Weights of a small image captioner.
Model: encoder widths [64, 128, 256, 512], decoder layers 8, decoder activation star_relu.
Training: 26200 steps, batches of 96.
Data: trained on photos with spoken descriptions (Open Images, Localized Narratives), 203450 training examples, 12.4 epochs.
Rows from block 4 of the text decoder of a small image captioner, named by matrix and row number. Rows with one number belong to one neuron. Each number is 128 + 32 x the weight over its row's rms, rounded and kept within 0 to 255. All counts start at 0. Numbers have three digits each. After the name is the row's rms in percent of the matrix's.
Before each neuron's rows are labels from the 100 texts, of 14976, where the neuron reaches its highest value: "fires on" is the input token at the peak. Only what is clearly more common there than usual is listed. The data: photos with spoken descriptions (Open Images, Localized Narratives). In brackets: how many of the 100.
# fc1: MLP up (decoder.blocks.4.mlp.fc1.weight, 1280x320), inputs 160-319
# fc2: MLP down (decoder.blocks.4.mlp.fc2.weight, 320x1280, transposed), outputs 160-319

fires on: "see" (50); "at" (16); "towards" (10); "and" (10)
fc1.36 107:114180145121140159161100111153105126150164087112079106108100115134105137096165099193047157197105072168125142133146141143124100165155171155051088146175082108093085167191119045155132122129147104119095138166134087149134106111174116072060110115171146137158136150172172135119100171140099112076159137108105138114056115205138153079173124143159103188061112122142079160144129147114110136155110094098111154207159127091127118136165163105115148133085157130112103094225166143153121092148154125
fc2.36 110:124131059134165160081164144158145110124214132099115113102156075125185131047176117100146122129185136070070108098133110128108114122191121131169155085105107087109099115149144122122083115109144111132144119145145121083199065138142146091118170109158160117133145132155105129103130042134072083154118164168196102161144103197113092160140189143188212136142138139170128132154119181135115131083156110137132114092161106148133148109126171110067106106110138100112144130122100095167187171189192158

fires on: "the" (70); "inside" (15); "an" (7)
fc1.386 058:077128115119099167174101119159114065093149103155109142146135147128124091089185122143093166135178166062094140120118147187119083079163196122139081038133159133113177124149075096104099136095119169141065162065116125124095064111097128086146129090152183176123137154152186161138087111126133095127124167112157145082132150111114104138076125083075074100101153094071111105104143055057109110086126094145119097095106111113093140121147139119081088150109160102166109088141121175204159166099145112
fc2.386 060:166094116164135069115118136182086140138057104143100136121122140080089114095129134126093135125112156157159075189085132155130135133079097117157058142212140123127178069091118174066123134099119106112073109121099146145182125122115050165150073080142154187096114130096108131145112119102145147137136167140122131157156155174183100105108102141106068079101115133129142113158155095137066132092150150111136140150110166114136126134145181063161105089152128161105131116112192184088140165110153095

fires on: "." (95)
fc1.289 118:113185097138141122066168150110129150127084157091109211115159125173185129161093149198178090134106117169106138175128142113156118106105112129158113115138128110141131078094124148158114135106115118146157156107109077160133141062160151111072148136094159158121133131158108102166170189107139137117174101149122170145125134121085098134127159154086066177093143153083110140118118129090128157113174136160102166057099140076090140127129115130160055173146142153188067179168112164074153085184116092
fc2.289 124:147140181154118100112112120065170083062158154139096104148107123180144144156175069139111058161183145083111107147090133070135083110101122132127149086066162127097180114166156159098074074175105120131152081147052125177126025154085112113140093113149111124170116141201119094148091170143131127100121130105093133144133134151158138192121156124188133123163150101159104158102133088159158168117130129175131155077104094096096147139163139081080118116141173117168098091114101138149150172075067168

fires on: "from" (64); "in" (16); "on" (14)
fc1.10 109:173147189142129137126111174181185141137108140121113162175134131116129121121162155151174149054189161147098119099070171097125131127155128125135177116147069113061146097177147064086124117112097129105101136066173114151154119204184093189146163188130038164137141192115167119179074095139105117183159076130070146160147124109117176135118178202136131117154105113130115149134081146137113142190172139079082087189103152133139107130138108066140144124099159132167116130115120135139094144140111142
fc2.10 112:116153103122136109114111133126085213121094139091102109090128115103188142162180128128137084132154112136131106153144069113098147151112064132148136126130150141122147114129093121107178136122092099167125104147101126090147132175130109147156146111103069138144132171110170204182122126068125076130102191173158050106148143097172121120091161170101065149127146113087111191127144122143123115167165140068170094094139094170103146170170170073128134150148116165170079125181074152120104142140100068

fires on: "in" (68); "we" (12); "people" (10)
fc1.131 026:100107098128129126130157162123087150180132129156130196122141084107129148131123154120046090094163115116095126155104144138148135230131115126130116134057073145132192115101118115098143131166157140178105154097097170175141156168141138148141117099154110159180162139148067142130124128158144146147190135137110108162101138131127153146083076175149181140100154100126165183074162151173085089143150110128107095160152137144141113143060136131126119142075069084092117148091165116084174141150140131
fc2.131 027:138163093100067132136101143061113160096150184092205073069106096082070062128142087142127134038135165161115134128127165163083108171176129159109093144077160158125148148134148137099122125183127134106147134079122145169079079068148143092113122120091131127139107196104130154117160191127160130136191129141146143149147093101154157158158061158149148110108118090151129172168131116072125149131130143115069086133155178063087147062111115154078144131132074121147122173103152100120131135150072145

fires on: "see" (29); "few" (25); "some" (13); "a" (11)
fc1.468 039:131079111161113090081087150120161135114143205107130137095099165078162154133076107148083117161105165149175163114100089171138109121137166127132144124089150120161166176139083141124146168147147159167148135127146094112096147136172157137130076138184109165130136105062099174141165107102162100129182100134077082078131130180137094125137123165199136143236108120122179152110149156103134106158189099108126144174132157074151157126163073092120115113131121191077119108101149133060085094150137127
fc2.468 039:137196076172109109123100160098156127128132138100160156167104068085134143100165125146100123096096095133124137205116182167141205181148117124101066142196140138132061062123135115105115113141126154137146155115140129122149096053128119117147149168142116105132099127150167133146138117187173083092128150199171099109113126127114143087094087082075145123170075075138147164086092143153093142113136076146163158063086134134064153119160151102113084162093148118095101124108122102124124176152082159

fires on: "right" (46); "them" (26); "front" (9)
fc1.672 058:089206125215153165095138107170116118162106119112118101162164136104136112101099160116154158120144102159179114123194151076155135122158102137122158115080148115110132098096134125185103173128131097138110141051128137121133158154124190116122124108139150114112084140101079136110089117107145155167076171127179163157074070103100179136120137117092099119109171153156079193186153111106126133073140115046136116155169113064171131121134109168142150162114164129146170132128128088146070125135130101
fc2.672 055:204125116090154044100143145160163112131065135124142123128140084116131147114134127066106138140117133154141139165174096167065155152099106119140088119151095147120169144144171076102141159131150097099121148172157129163176171113082134164125137150112128127129043085157071138182104144131070104126081106131118137048144200077173088135099172093126182130126122107169159132146190080152165115119155130160143120091106109169132070135135138112156097145127098150174090129139201092144129096021130167

fires on: "see" (100)
fc1.556 112:178118132125149090093169137150152190088117105148119118117147169069201096116149129116136104094073114080149187131120072131093122163161141131156054099175065158186158146173124139154125157131173120231137109171173160120144167134093167145147146160119118119141146127110108138112160120157125078143151087117086173124085135090130162106089164065133089143188121087092176136104136126133153105132146153112077110133166135101129152089108108096118099129120104120077143126108116150075097097075180132
fc2.556 127:091116129122126086140131099124109131147199145094111138151113067167150148175142105115141130165097074115148087059126122152101164136104104090118085102140152138166118079200109112107098136111147099073094132156076131105185108172152155171125185088125126164150119119097177154120127056171143110148159135137079091122111193109137128150082140173143117093201082189173149112126143088115120085173107068171128121091133147110144129118092118121157144156102174160137127102153168147121112167124135150

fires on: "see" (73); "there" (17); "picture" (10)
fc1.640 135:131158119132197135126191127097089202117118171108042136174078137102127094157149102114084139132168140107097184227132125079148097177094170152167086172147089109157153154217135108208160109097157173143117120100144195126144113148133094115087132132159120137145100091098094187166104150124176146123107101142165143155087115151110166130155101132094155164138153102133168103147042118119067083097130168127114158154151118146120082104184103122154115153161080130117154093136169142146141105203204105
fc2.640 139:128100096129106135145160144142137176158094145116109104113180097141079108109247157113132170154143137156113139130120140150146126123104142106137146134099140108159070151099147085095142170112111142072119128126092096169172122157117112169153147138127087158118148158117115135127158109178063112105099095123116156183173145111137180118139205127168126108124130112131074093095092111174090160140056058164064107141119153082134119105162075125127125037162105191139158088096126120144106156172154134

fires on: "white" (41); "green" (21); "brown" (16)
fc1.471 116:116144102168118091129146113114128100108126171140103086103097102088147098127145068125095092111144140124102165056101153131120174090144148210094124172123112159139162061093087152086065157202128157111138144132186199091098118136124135134139120142148107073083185145095138109089079182132181174138121130167184164157135201084097131113144146182113132131116097161151169146102118113144135115149156080096079163110106152122073191141178125121048166154122130119093153081101142119081163138181162119
fc2.471 111:139112117168091111152113083135142052155187189120093139138136150098100087144149102094131079016167152103124141120131170116162180106115087161080167090082067227211160114133104092071088183053161142147114118143100105149131164080139118067144158108061103138111171136156054091130155116113124139134124134103145106128232118048147158120145142119066192151177094167173136058124165162155124127154142140092178192101119135166137119081127070140153116120115102118152086128086095101149117122150152065

fires on: "see" (35); "." (29); "like" (15); "where" (8)
fc1.536 095:120149128088132148074159187090090143099134153136136103121146143155155098115101153086122151167119152121081154145152130145091101155160093171124118134117095112136115074122108133135174166169163124125120180179038100131138122155112132133093139073217036133131150150127150146134147140107166133185150134136137111130146135084075117145077151062192153082106135114094160178044163139156122095117178094167135126135113162148068140070126122123116143183161116109125177124120081110135094156143115103
fc2.536 095:143141090094064109086177108131080130120154114161147137082143113182096095210081069156212125144145094101183072102122130127110116119226152124139071168165204138106126100147130108092123149115120134093130102147133113118112151140132138105120086088161173137130074121101147159154128152124073072074153153088113136163148166179100144091093222147119111132156133085125108141157137103140086137145118086168098151144076136131135123158141129174090130137155086104114122117106121092121121076082110105

fires on: "." (79); "and" (11)
fc1.628 140:101115108143103152160107159134127150079143133102188183192131100151080105203112147175090140161098144139174115110092110145107155151152142163127053140179149083098149132143135061148134186098106132199131106121148149131159106149104097197151140123129139112174133159123135109119117123098151142145185097176198078115125145082121113108183150101111118149173160139119126137159130240111199148101139153114136118153110107105103090123139101108131040110164124114168167117138079151140124096110115075
fc2.628 130:120082133139072107118135139129153110138125173059069122101182137150109058152129102121187117145132145107148132184069187133148111174108167115122158170152169154152133104099133113098144143132172176146133119126122142128082130143176165139138156120157102128112114114095066098078128114101198079108100124135071184146125130102112150133120088132130112098136120180131089120086111131108106156119107080223092193094112159182212182135137107162163159080136141167080146129150142128091118132147054129

fires on: "in" (46); "city" (14); "table" (11); "a" (11)
fc1.96 113:115117116101143156136135155089089148168109129149155202113121071136133067076087079169179156112142131159068117125084120184111126162107137077102140089088122124116110148168123106121085100089088196127132096190102160167217196164138114111117195121150111124078119090132057110129160097130041147169070124164137109145103144081076162174102122107141123153125104116097119128100073173186160123129074165144164087056148132088186101115139137094151101168145114156126132151150121148127143093132057093
fc2.96 104:115142115133116144111124169193132138095091145166139107084147065138091158037142099107114162125129102180150150129138180126137066209128132159114146100130143143149076069088108107130122073178178116110102117168087097110128081138195160125139123202098134146138133179117172093108157113169141124133173107161178135120141142075080142131127087097102134080107093131135136099103193140093148148126155143099172064127121163114097117128175141132098124112143123127114113129190110133117128165165120099

fires on: "the" (17); "top" (16); "picture" (13)
fc1.232 115:121142176184086133130116046081123109108112073124116183090095170145111137099142174179077118102097155100097157172090181099143164128061108119089075153113140085148037139145142160088113099080128160152129121072131120169150181144077154116166154085126148142152120203109065118100166152105124164142117182076111181094152056125103147142137135147100094083096154156105185102150132130110128164124140193141128139123119099145093114090118072156125131075163145141152134122165194129097137092103071091
fc2.232 125:122172145125143101127103144141108087107133154122120137136155117183144102149147158190141116111124120036129150195110118166100106155134178165167167158184104085135164138053112112140150143101089111111129115119171151103106085162110131087148125084154194157166137151122102127138053151169080136107148130080130151110155157182150076145070167111162190191184130091149141141126120101124205128158143111191121074138140078115089149081127062144078163111125138140167142111109136153124110148110173148

fires on: "consists" (100)
fc1.290 105:165136122151140093134162122127109104160111169074103135165092090170141171126144178164083140171169128140107125087105134138150123127135133129144123139155117116119115134145159129058147155158115101135163148122182109094102059122139133135101144089073127148120124174141133138160142085141145109109220139123138085123140147097113098169084113099105070064130104107105108116158084129162132094237163109154130078150127112189101149107055161100122157154134075167136142147129156135101163146087110120
fc2.290 099:124095140126176077127168132122150111195131087030074131173110145148131132107083097116126133153140152158143035126148097160130172128168084111104164112119184186088125088147186137110178162152137168180160119175138138141104128112112120158146112155094166113149129142098115141095109112175109148083150102146110138044171130187120117109091134081144102115092163116178145093162100131150131126088122088080127122116203136099135139127107139158128093152091088120127109129150093187136160146121146115

fires on: "from" (22); "walls" (20); "ground" (15); "wall" (14)
fc1.192 084:153135162183124160128120069142138152190158143099099121155133154080131162131103107148125149096193160084163151100151061152145137172068125172141141110153126111160138154140139080137183153125118150098089188079117147116112144102095139176115120125126099154144148159150104088147109089123117113148140176128108113207109134101123119168129135153080147110177148124161193185109135138116142117153217143141102083105170113107136165120164145132139102035105165089110150198129140130171104125085146185
fc2.192 081:157092116143132134109069148127115170141236129081089105076105088173153125138132162128156099053125137170134111116161133066126132150141111126125151092135113127139135143058153079123101136140147094177089119073137144101156145144130130142159113140157123146164091115149169149161164140130092053150198166146190110119149161117091135092089088202135116132127090063121159164144109094146102153162175106117117190067140135108133107166119100135157147138109151160120091118192123101119107183056121088

fires on: "see" (58); "zoomed" (18); "and" (10); "<end>" (7)
fc1.510 115:108150166148085118130155106115152134158158141203130125110177156141107144101133115108119062078169194113141114139107145155116078082111110125119153156123082136155131126077108186092142058123082070150142106104203096173138159149148178102092153120094116140136081190111117084094124108118115174147085132146146130181161077159185098125122135172114155087081081090101159051101151143154162136118149164196123162164129109118116078129175164114104132123255125109127067082105164080102096171122152083
fc2.510 110:189118123125102077159094076165170137141097128138158136094112182149120078116179138095113146132137158073145106046116116081112149064178144109087127037107125121135151060160115131089130148188091153107097087138048120144117140106115177095143079149139156093169147157171129109171181104139107131114091126134116145110110100121138164036138094155127147090114151196115076122198121103085137078144156154144168099154150132150104130112141172157089118154068162121120086114143130139144097107108184188

fires on: "is" (44); "the" (33); "looks" (13); "are" (9)
fc1.549 091:160128078167144125161104089130158144169126151154096178106121147102062143035133112176186122137142116124131142080134123082083098149105157150120030091155125117115130112146095108102133157110106050142114124111117123158150149190158070160123155073205138128142110140136133168084134142138091133165098127107145090129114114102140146128101167183128129136093151114089147103191150146107123068080116142150139143125106131136128158098086107165159122122156139160092159117161075095091154141137067176
fc2.549 090:148084142143102138113107132113103125131099156115103169094119112120173084095132131157131094158117116109122129122118100087141142168184139151187180133129106143096128146143117086120143141187159118102115098107156076129145127081141091171064190119135133145126158114129138098138108146099089127156173124112171094106096127137177128137097168108188074131173126143131142124148129124137104118075151143114167106127061127036146126152118172140089113077197077157112101114073122134138111149153123140

fires on: "white" (36); "colorful" (14); "yellow" (10); "blurry" (8)
fc1.15 102:106180126171110126108142121115136183131167168098118109145123142107134110091155104115110065096208122148129081127141105134122111107137127133149087160114078115138060117111145099159140114178117137111108110077103116080051114148084093079108101110188112143086153093069145161118146131171098157115144190190166116159153170127144173119123145119129139068053095142174158148152077065131145082173185058138075129150135140108137180067139083149060141137162115144077126077138145106096127142054157073
fc2.15 093:131127136090136167120135150139140152088142137174142174120110141110113156143194084174086122105091094173150110067091139134141120141129130138102106177114115191178126159150066130139150131106120101121120148150091149142141124136094117150191092149079071125091126121110163123099190198109041152131121082112136132158140119109167130101124105172117166137153131154159135131172124188176130171135134173102136190135129088127108100133088128121123144115097124135185077088102140131094177090102167182

fires on: "right" (84); "left" (15)
fc1.473 082:114116114100166132143173135133107095105115141171108106106110128156145099152111139131184132130140171129091126135071120119188085164174103200155082108087105155109073099092124062099084118109177126152080144157111171138150172108130104136126102113149118134147114116162137145120127108198191151157105176066163098145112125119090142183160187144122131110139099234078105128157097153118171049180163131115094164093103133139111089144141060137134110098127115120125185155147135123140106108145168183
fc2.473 087:102110185116046072158135094149086081165112109064057135126096150125132052106096181117102135130140122187198109075176088101124186130103080136104151088138149158099129039119159068171101194150122085119114127142156148076108140123120101212111138088125165123161145152097148138159145071146122107160157088134138140116142104114142113101097049160082121134126122137135116129132078059130097137115165177162119103145178154137149124132151196091140154187094121149120085064140092085101128126106130093

fires on: "white" (37); "black" (11); "red" (10); "cream" (8)
fc1.417 116:193070168109169090147150158108122134111098142087106120130193154130085162097155129134092143140188080146139106116127140176097113085085129087127150100109150131124122132082129091169116087152112146128126116074140103139138158128084170152127115099131108153142119111132102099091147103166154103157130158186105129164100115076088148108077148121135052082125169158188158177145103146128196113150115106092131137123154155107116142098125171098114113175114100151127156105157161128148134163087138073
fc2.417 097:143130062136093169114120101133105150107086098155118113131161162109120139118098170220157091116148148131134144114132126091152156125128146150117154112140160121134075145153102129164182148110090122157122160126105136105118160162131067103199099150161126106161160097165087205136102158117159137129078111114129128082098143126126169099184058166119142093097079132120108150219102120122151138154151073136094073121085126120204108148161167107141183096155161109094108179086118115072052135163118154

fires on: "right" (51); "image" (49)
fc1.322 075:124142146155131166148119143114097089120144116133118181111082129153155200096171176153208124109110111106115156084166171161122146174128109111142137100150126139096114125077104132183142149102195112139099155149167077155158147132105122115128144148109102117111121204168089144132115179133215108148050182089148143118070141153093185215154144152108151051148110114103098110180115077135122121048154130149057149100164127126145137125061142163087131089130134080153112150120137086141183134142108134
fc2.322 077:090156124144109089113169167124128112151109122169091112119110151079124119117091138160125086126100133188203083122128060162202224135126107123086162146156133138088129113139138137115109191106132141144117160120154143181127149121142155168067097154090137181163157148077139114102117098175132187076137073143149111170137115164123129129123173145113121212177145176131178068142202117126140119097171095148121111136155127130134109122141134122097204085089082140155139108148073134205049110042150041

fires on: "the" (99)
fc1.522 067:149144143132122125188154055121132133138118101099096143155176099104109115029113119074121123072132127134085116130138077079127086102119188104122120087156108156168141146161107168090115214127117147166126151099132170144171138118105105119162171140188108134070120130118160175048111101102164104086110175083135120141115148089102100180141168156116057054099165159108125124113089093114119119103140108124154146143073134130129142136211126131124137158173102131094175085090103134097123139100097099
fc2.522 074:137137156198064128122083142121163093114101125116116185116091137111159165136180149151129123190115162069171149133116096080138137179160196124161140150138185148081130162131162073150168151152137084086128030141162120093176099109133146144121122137081118122135119125082135126189123112178158117129116121104102072072101162157107111142053186165141134195125152098202132074124157112170145084060115121069091117026160135143120110192118111164167135141127185145113066104130117134142120162146115141

fires on: "picture" (55); "," (31)
fc1.154 088:119173115111115141111147203148158103086155140179129099165188110169113163165125113136169115147119178144149116085130143175173127089107094091148121067148086122126138054145123135129164179065094126119100115112139151097051139152174116091125102123126110091081165114129133094081142153166170144088151095120143109168113080120134107110135116160091087079078159181191137116127126124159068159139186151188083169092109156102169165183170125121123121134136185168139203078130125156129126139158144143
fc2.154 080:128102142108178101044145145130150171104155182133044142221103162156134151145112128071159124160099113133141106140125149072150082101082168152104179131151150117108159173148099180109141140121134100118142119162108123108117052100139127132162129135121140164099110153136110082096103104144166118134101165119137166146110150150156094173092105092147140081117083157087103137121104084125137083165112039144089133176123120139118133063146114131097110083072106149134167143131142139160138197171152121

fires on: "picture" (77); "image" (10)
fc1.464 101:112160184159117180066132094147118111127042181139121107143118141103153146194136079127120119104106153087101091122149160101074094121092120143149159146101145105162170121152084140101161106084123164124143058112121134068178116084149099126106174122152088129136090141069118063133105104066163129127147096115126113121132114127150105114113113148131091102134169144103117086108069147117115166172157161177132121094153093098142155119080166149104128112079117141179151150071158095132138166193102152
fc2.464 097:131124178094104118148122110159122126099098184110066141165108219152116091171176132068126176187169170065173117114170130145130115096084164148129141134157154155082166115175118179165113143146122128143186124165153116175129110117154104139072088154131117130150091145108154109133164151093116097160079118114077136055074120136128108058150108142147155103172130137103118168122183151096090119116155155142085126175114140182169136120089156107133103090107085175138136138109136171138103132078073107

fires on: "is" (100)
fc1.749 097:109095123116106107116126116151158124125127132178127164182087119095172191118111132147131090069132133109121093168153117079143105068117132143174122169168089119147176128148125095120115134161147119103127081142136082129158093096188136134160155092079097153101143182116151131120108156118165157109084157109166076119116097156069158127154124176148068095092141147169113117094134130164113145157146137156154161136130198090154134152160073149119165141123109061113154033180109160107142151183167157
fc2.749 105:151110105093120101150127117169102136121200139151145165105168110124104135188087152100141131146191120110115139113104069123168150156095090165153184155095189152130163128142138089110133137163145115122123094137133135194147105159080156137124086111146108144113130143148102103163146079154180073112205089125122121050150182184174077160147134119118122147176151139079135177062133121160148136143130129060130156090068112153133124179082127135126127122083086076104156118157122173174108110052131165

fires on: "right" (66); "the" (18); "left" (8)
fc1.134 081:160093142167162168128149196132105129130099122163100130158097188149079059150137143145185101100099135163165177188143146168118111165140127136172184144133195107158083081146076135151143090126125115072090146162168144120148165174117149109172091142092094143172144128143098081147127157129128125131107157128083100187134117114112132153172153133083127140127164160096140131124111126152129101148094183198133078138111154176097068139196115116088169148084135093159133107121175119101111166142125076
fc2.134 078:171195169160105146117189152140116125140119162176154122085193105120118122065142086132141097104115078115169132112142109159113206126094098146092131110097126121060192117120132123152102213097119129116150144083168197105190106157073143085137103086133081151104121147121112154152142162134133192119133103154159110131124155173143156152145164197095087163149206105136145126056170094102099118118137190089139120089073131134104116160114055060176109130159097173110120095136180145130109149082140165

fires on: "sign" (20); "dining" (19); "the" (15); "chess" (13)
fc1.617 118:087130086160126164139154099187134091140174079100129097119108101095113110156169113109072077141196111182101153108114157114092111084101120121088106120151153107070143128154172167090149082127095134153160100117138160210121102144102157136154098104151155180158053155108140084139083100131122140114146161102121147148091098131128152164110110150101130142100171100111113116082189133142181172154151117133144128095165123099125126098172071169208099085105167159105083147151137135160124112109147130
fc2.617 106:114075154103138122096170124114165094166107100163087152161176142103114128131102158101067149171132102118082161151136083105126128112135096174085087098108136143108116136088159141139144074102154131083188085118110140149169119140167135176128119087173115100096140128134093132099173160138108178149109142164115166092102161175085035128122172116084109144154094090102095137115113108140153143122119083175161092110134102092138085117123081106138120110094112139160075113208121081168080174108175147

fires on: "right" (51); "left" (25); "middle" (24)
fc1.9 058:135103166120120137127136075103097089186132209128109074153065126110083177164124111152127087084073149030115083130156150148174176169133164112134143100130122144151123130089182124093117108093107137106093162172155116137153201158174165193130143148092130148170155052132106104124209142163151157128072172147156105132111068129080172147168161161124161060139118105152104149127124138132074133152112159198112097088162116111109159046122094078098083159094121109213170095100123127123100167129117177
fc2.9 054:125130183083106170084142162091069109146159127163132148149187152128097156090120132115122128094108155157141148122122117194145149134104114142116146121116108098094200081140121160071135172097148115118075146090105157122139116103094120146111108156155107117130135158131098113100162131144178169141151065142126118161098125122123097166124142171083095136177121104140106135150164159106126083123104162184130095172116113180114163136109125094168155100136104186197160100140142094127077187085169132

fires on: "the" (39); "with" (25)
fc1.205 088:172117153111147048132102119144127157133130136110077124094130119145102140102147105077197139132110129130134141142136143141129155137178112170112117098089122133159105057133065122128178149126163170165058170109152138099160134112135209042127116073149162126136147099140105085108120145086154152123128140188085119096180126064076132112116116084114116143090176173113158187167116155110122138218158142099117066105138100144192143131157142129172166203165083059131086156107162124144103146161134157
fc2.205 081:163185139134070137035158094122091108091133062149108135128059091172098119153101093084120120183117126156100113139122075115120087118151092144117094151143167158129102159134131160124104094154124145144072171142141173128162127100187132164092128156160148198151102096131190129119106094125183150154146151150162146115156136132170090084111137149084125124150117104119157134085137072131164107164138093138174141181110143097175134148135136127071176126071141154130104093084177110134153184096133119

fires on: "white" (71); "we" (10)
fc1.466 113:124078059176119153081104122132086117121091074119099096124162116130149130171127132123066135116091141077102142127132093096154087145160156131126124184133114124143081163097117136139122115116076109143143083083162167127093137113122174079184141090092081170155105148150111104184120108119114152083159098167094082117148157145174126104110126174113133082083157124126151146196117093122162110146145112119095077143159145133104106076112060107035155132139066138157111139106139087089134154122090159
fc2.466 116:122065096117172109099143156105141134159144115110121099100163151116218111172109107117103125171081131130118105148159064130132118139153217136168104201152143158118093173032085128120155098090146149118150143094082190151117203128110115059184128117083124137123096076111145126075187167139145151101088117209217195116058166122154129148108106165105085147137163144104125138064111103107150151164118131138122155149104142090102170129115111119097116117153115102162162076141064191069090144157142122

fires on: "consists" (80); "in" (18)
fc1.184 085:095136160129178160127101103147147176087131124121072169147141121208142179104111165152145100104086132121121117153129132103054126149124125141191105120118168089133082117111142142128144126178146099147132191146143099121099145186127130132156175137137132163132128103139110189079156158158116093096124159156091100205162090196128156150113116097123097079113153119122124152114106133125167141165134088113162117134086084103100130065053092134082138122112138113166216137123102127145075087143143148
fc2.184 076:160100098110149175152147189102142089178125195118158090123080138083098119087165127093126135150098124164136101164152121201152152110157120172144157108152113051171122135135150105147178143104136123099183144159137116111087129108071107103145114135072138097126163095119125143162137136080081147187173156117144154147128127123132133119094070119160147086191165167147132104159094146146128099124184117134100147096162198111122111101078157121062168176138125094171054127118145128087177150167129119

fires on: "white" (23); "green" (16); "black" (13); "blue" (12)
fc1.313 136:104119137096130140126157124117122139129099149199161158131200179091127194140166092148213127042187141081134126149071127129155120151096165129135159159189112109135113092127126151149098138193128157129119193155123167118132101131109123166136124178130086139138116070103109135091161080067123161116104150099109062096137092108128146140104110162121155114121174116149190160112068183099093138101115075195121113122150194142114091139186080137130119130083151110130061077141116112126113124128145173
fc2.313 125:156142129121128134140140103096166148165142178139126101149079138081145110134078153186125136124074130093157128121162108165111183145079107167166126061057195162126138138113083116088165098078132117123127182140146122205109127088133116111084072191123136103149119148098165131123104073103074175106148106102134147183136169153140147110188128158174127182122134123105111122118111096201154171071091100196092083151149092146157134126099103105139161165080126142166109086171122122129085117162111146

fires on: "picture" (92); "this" (7)
fc1.512 097:160100108115121106136125162128184146152143154106148151136108148143087122100109219122132124178148137094085196128157095140113110111115182141142082155136053124146150117140098126213137118070127096080154138111136046099207219110110111174148075093153074133156124151147111157106094136150206097127118133079093150130191110157117156131114127109141098154179114133140125120076116117109131134188128173151120115134160129163156113114141101101141178179113123087154108142125128131089058177134171145
fc2.512 104:094148132141156098110097143171163139084125141083070144098124183174097103139100141132137157111177125130054113103092118117070146086129136154091107104112106133172121205153088157181134122137089076136144091099072084082111183137119075062113139070203087170182145176117109115127133201138194093150182098089135172151138096098087134087170157123104122156124123197110088072100117152100092153137141152168131207128118123130189114120093118127167148059156107148120101138200121137092131166139160140

fires on: "consists" (100)
fc1.364 096:095159138119138110108142141086103168085101101050216078133181166105160110126097096113100114165112128092145095156107093131067114105114155125139095094198092112166168133187168109126096156080093128202131086092123122119109157172060129151135119102093105120190146120102139155099100143079055128154095147113114133108144128163091172178105159085107059119089151134084154131107137144196178103178130140120080186158151086094135110067106115062124160120103113129142136134141103123122110096122189085
fc2.364 095:117123211145179129122146155138113122130132153099111101146122135124144150149124112184131126194105135100172117124101143099087126174089082126124117116157118185113143082133112123110110140087158093145130117116120098104137155151121142164169169179097103159161110096143143147144142167103112127153088143139046079119067146134117144181094191126161001163150102180167084137177158116084112122083128128147132155120122096077134126213180149158177139147143109104094171131102109110102079162071140135

fires on: "the" (27); "and" (25); "of" (9)
fc1.675 114:131133164167061147160192147122083107133100157136153094110130147122109085078157155147114122142100154135089197129149085136047105106105156119143107112166150149152139072080102155162077145095106149119172125103144160181094159148118141129161153155059136101147075121129147152179063087161095131136169101153112162112123196195124107121113128094148124158177191088082102124083197121136137207130156142127154158136200113137146087148108128155120059119082136125064106147151156118111118114065156140
fc2.675 114:141121138189137129159120166099126131152207150145164122130099114090116114154154132155131146171191088113137089121127091110096150192128175119135179143111112141094138100118123126096154109183152148137103162139098101110096075109148151115114101134182136109167156150104153139083072212162174094130099113120146099166166066103141153107098123185081142071134136120117127126078074095101137075142126127117178123131122071156108186108177117126107116248129115071131130137109170110179129132105163077

fires on: "the" (67); "-" (12)
fc1.551 090:173108130113140097149174210186120144083098120101106110202137217131154152178144154134177129144154120151120111178091169136105118125059072127109118166123150110107094141153079145168083102188149161088141120181102153142121139097130096131133110179069086157096143108133092140197145127153122151136130176116144140107115122108126123179111143197108081116089171143104148148097050171078106171159094167098139119144112135100119115159051168121135042099112166089122076106121152152116087115121077115
fc2.551 085:098140129164135093140092160141140205138182114086123171172160102153176062159106132133158136121155117119084108133179141146171108048155069104117152120113159138091128111107117158079116181085194193099139161143100098106114127189147105104131100133108165170133089112147138130109117072077196160131109108071138171167152125192116099116120092118138137094189142167156049162129141090211148111179138123161098108104103066120185118102091098118099159131092165216154138173134129122090062159152124174

fires on: "the" (100)
fc1.597 015:125174136097153128140100093160138109183144158165055113145141084098120112101111111126117125125127177106214145137138129083193120097177138165138156089169120106195121125135114174110099163129088109122107140110151149118150133103132115111095108120171123109097120157170103159082114121088065122089131170127096119121140147055137141108073158157039113168080192147098150179168133123158122123134149108129111152176108154162140091142177136119146096082135197137086115094076118088102083128083116111
fc2.597 020:138113099184133162115089133162156121125141086151094162119098131125173152133138138185117137133084133092126106162180123106143125176144114173175103111135134162103138176120154118139140142153124071057096088174095155120145096139149186141097106136118137114103107109096099171156160180142092152139084139122110092082139181121173129126116199154082076146136144138169136109134180069145153155135128153074160117105111149122119035140086127142134118048126186133104082099152137138103089163127098138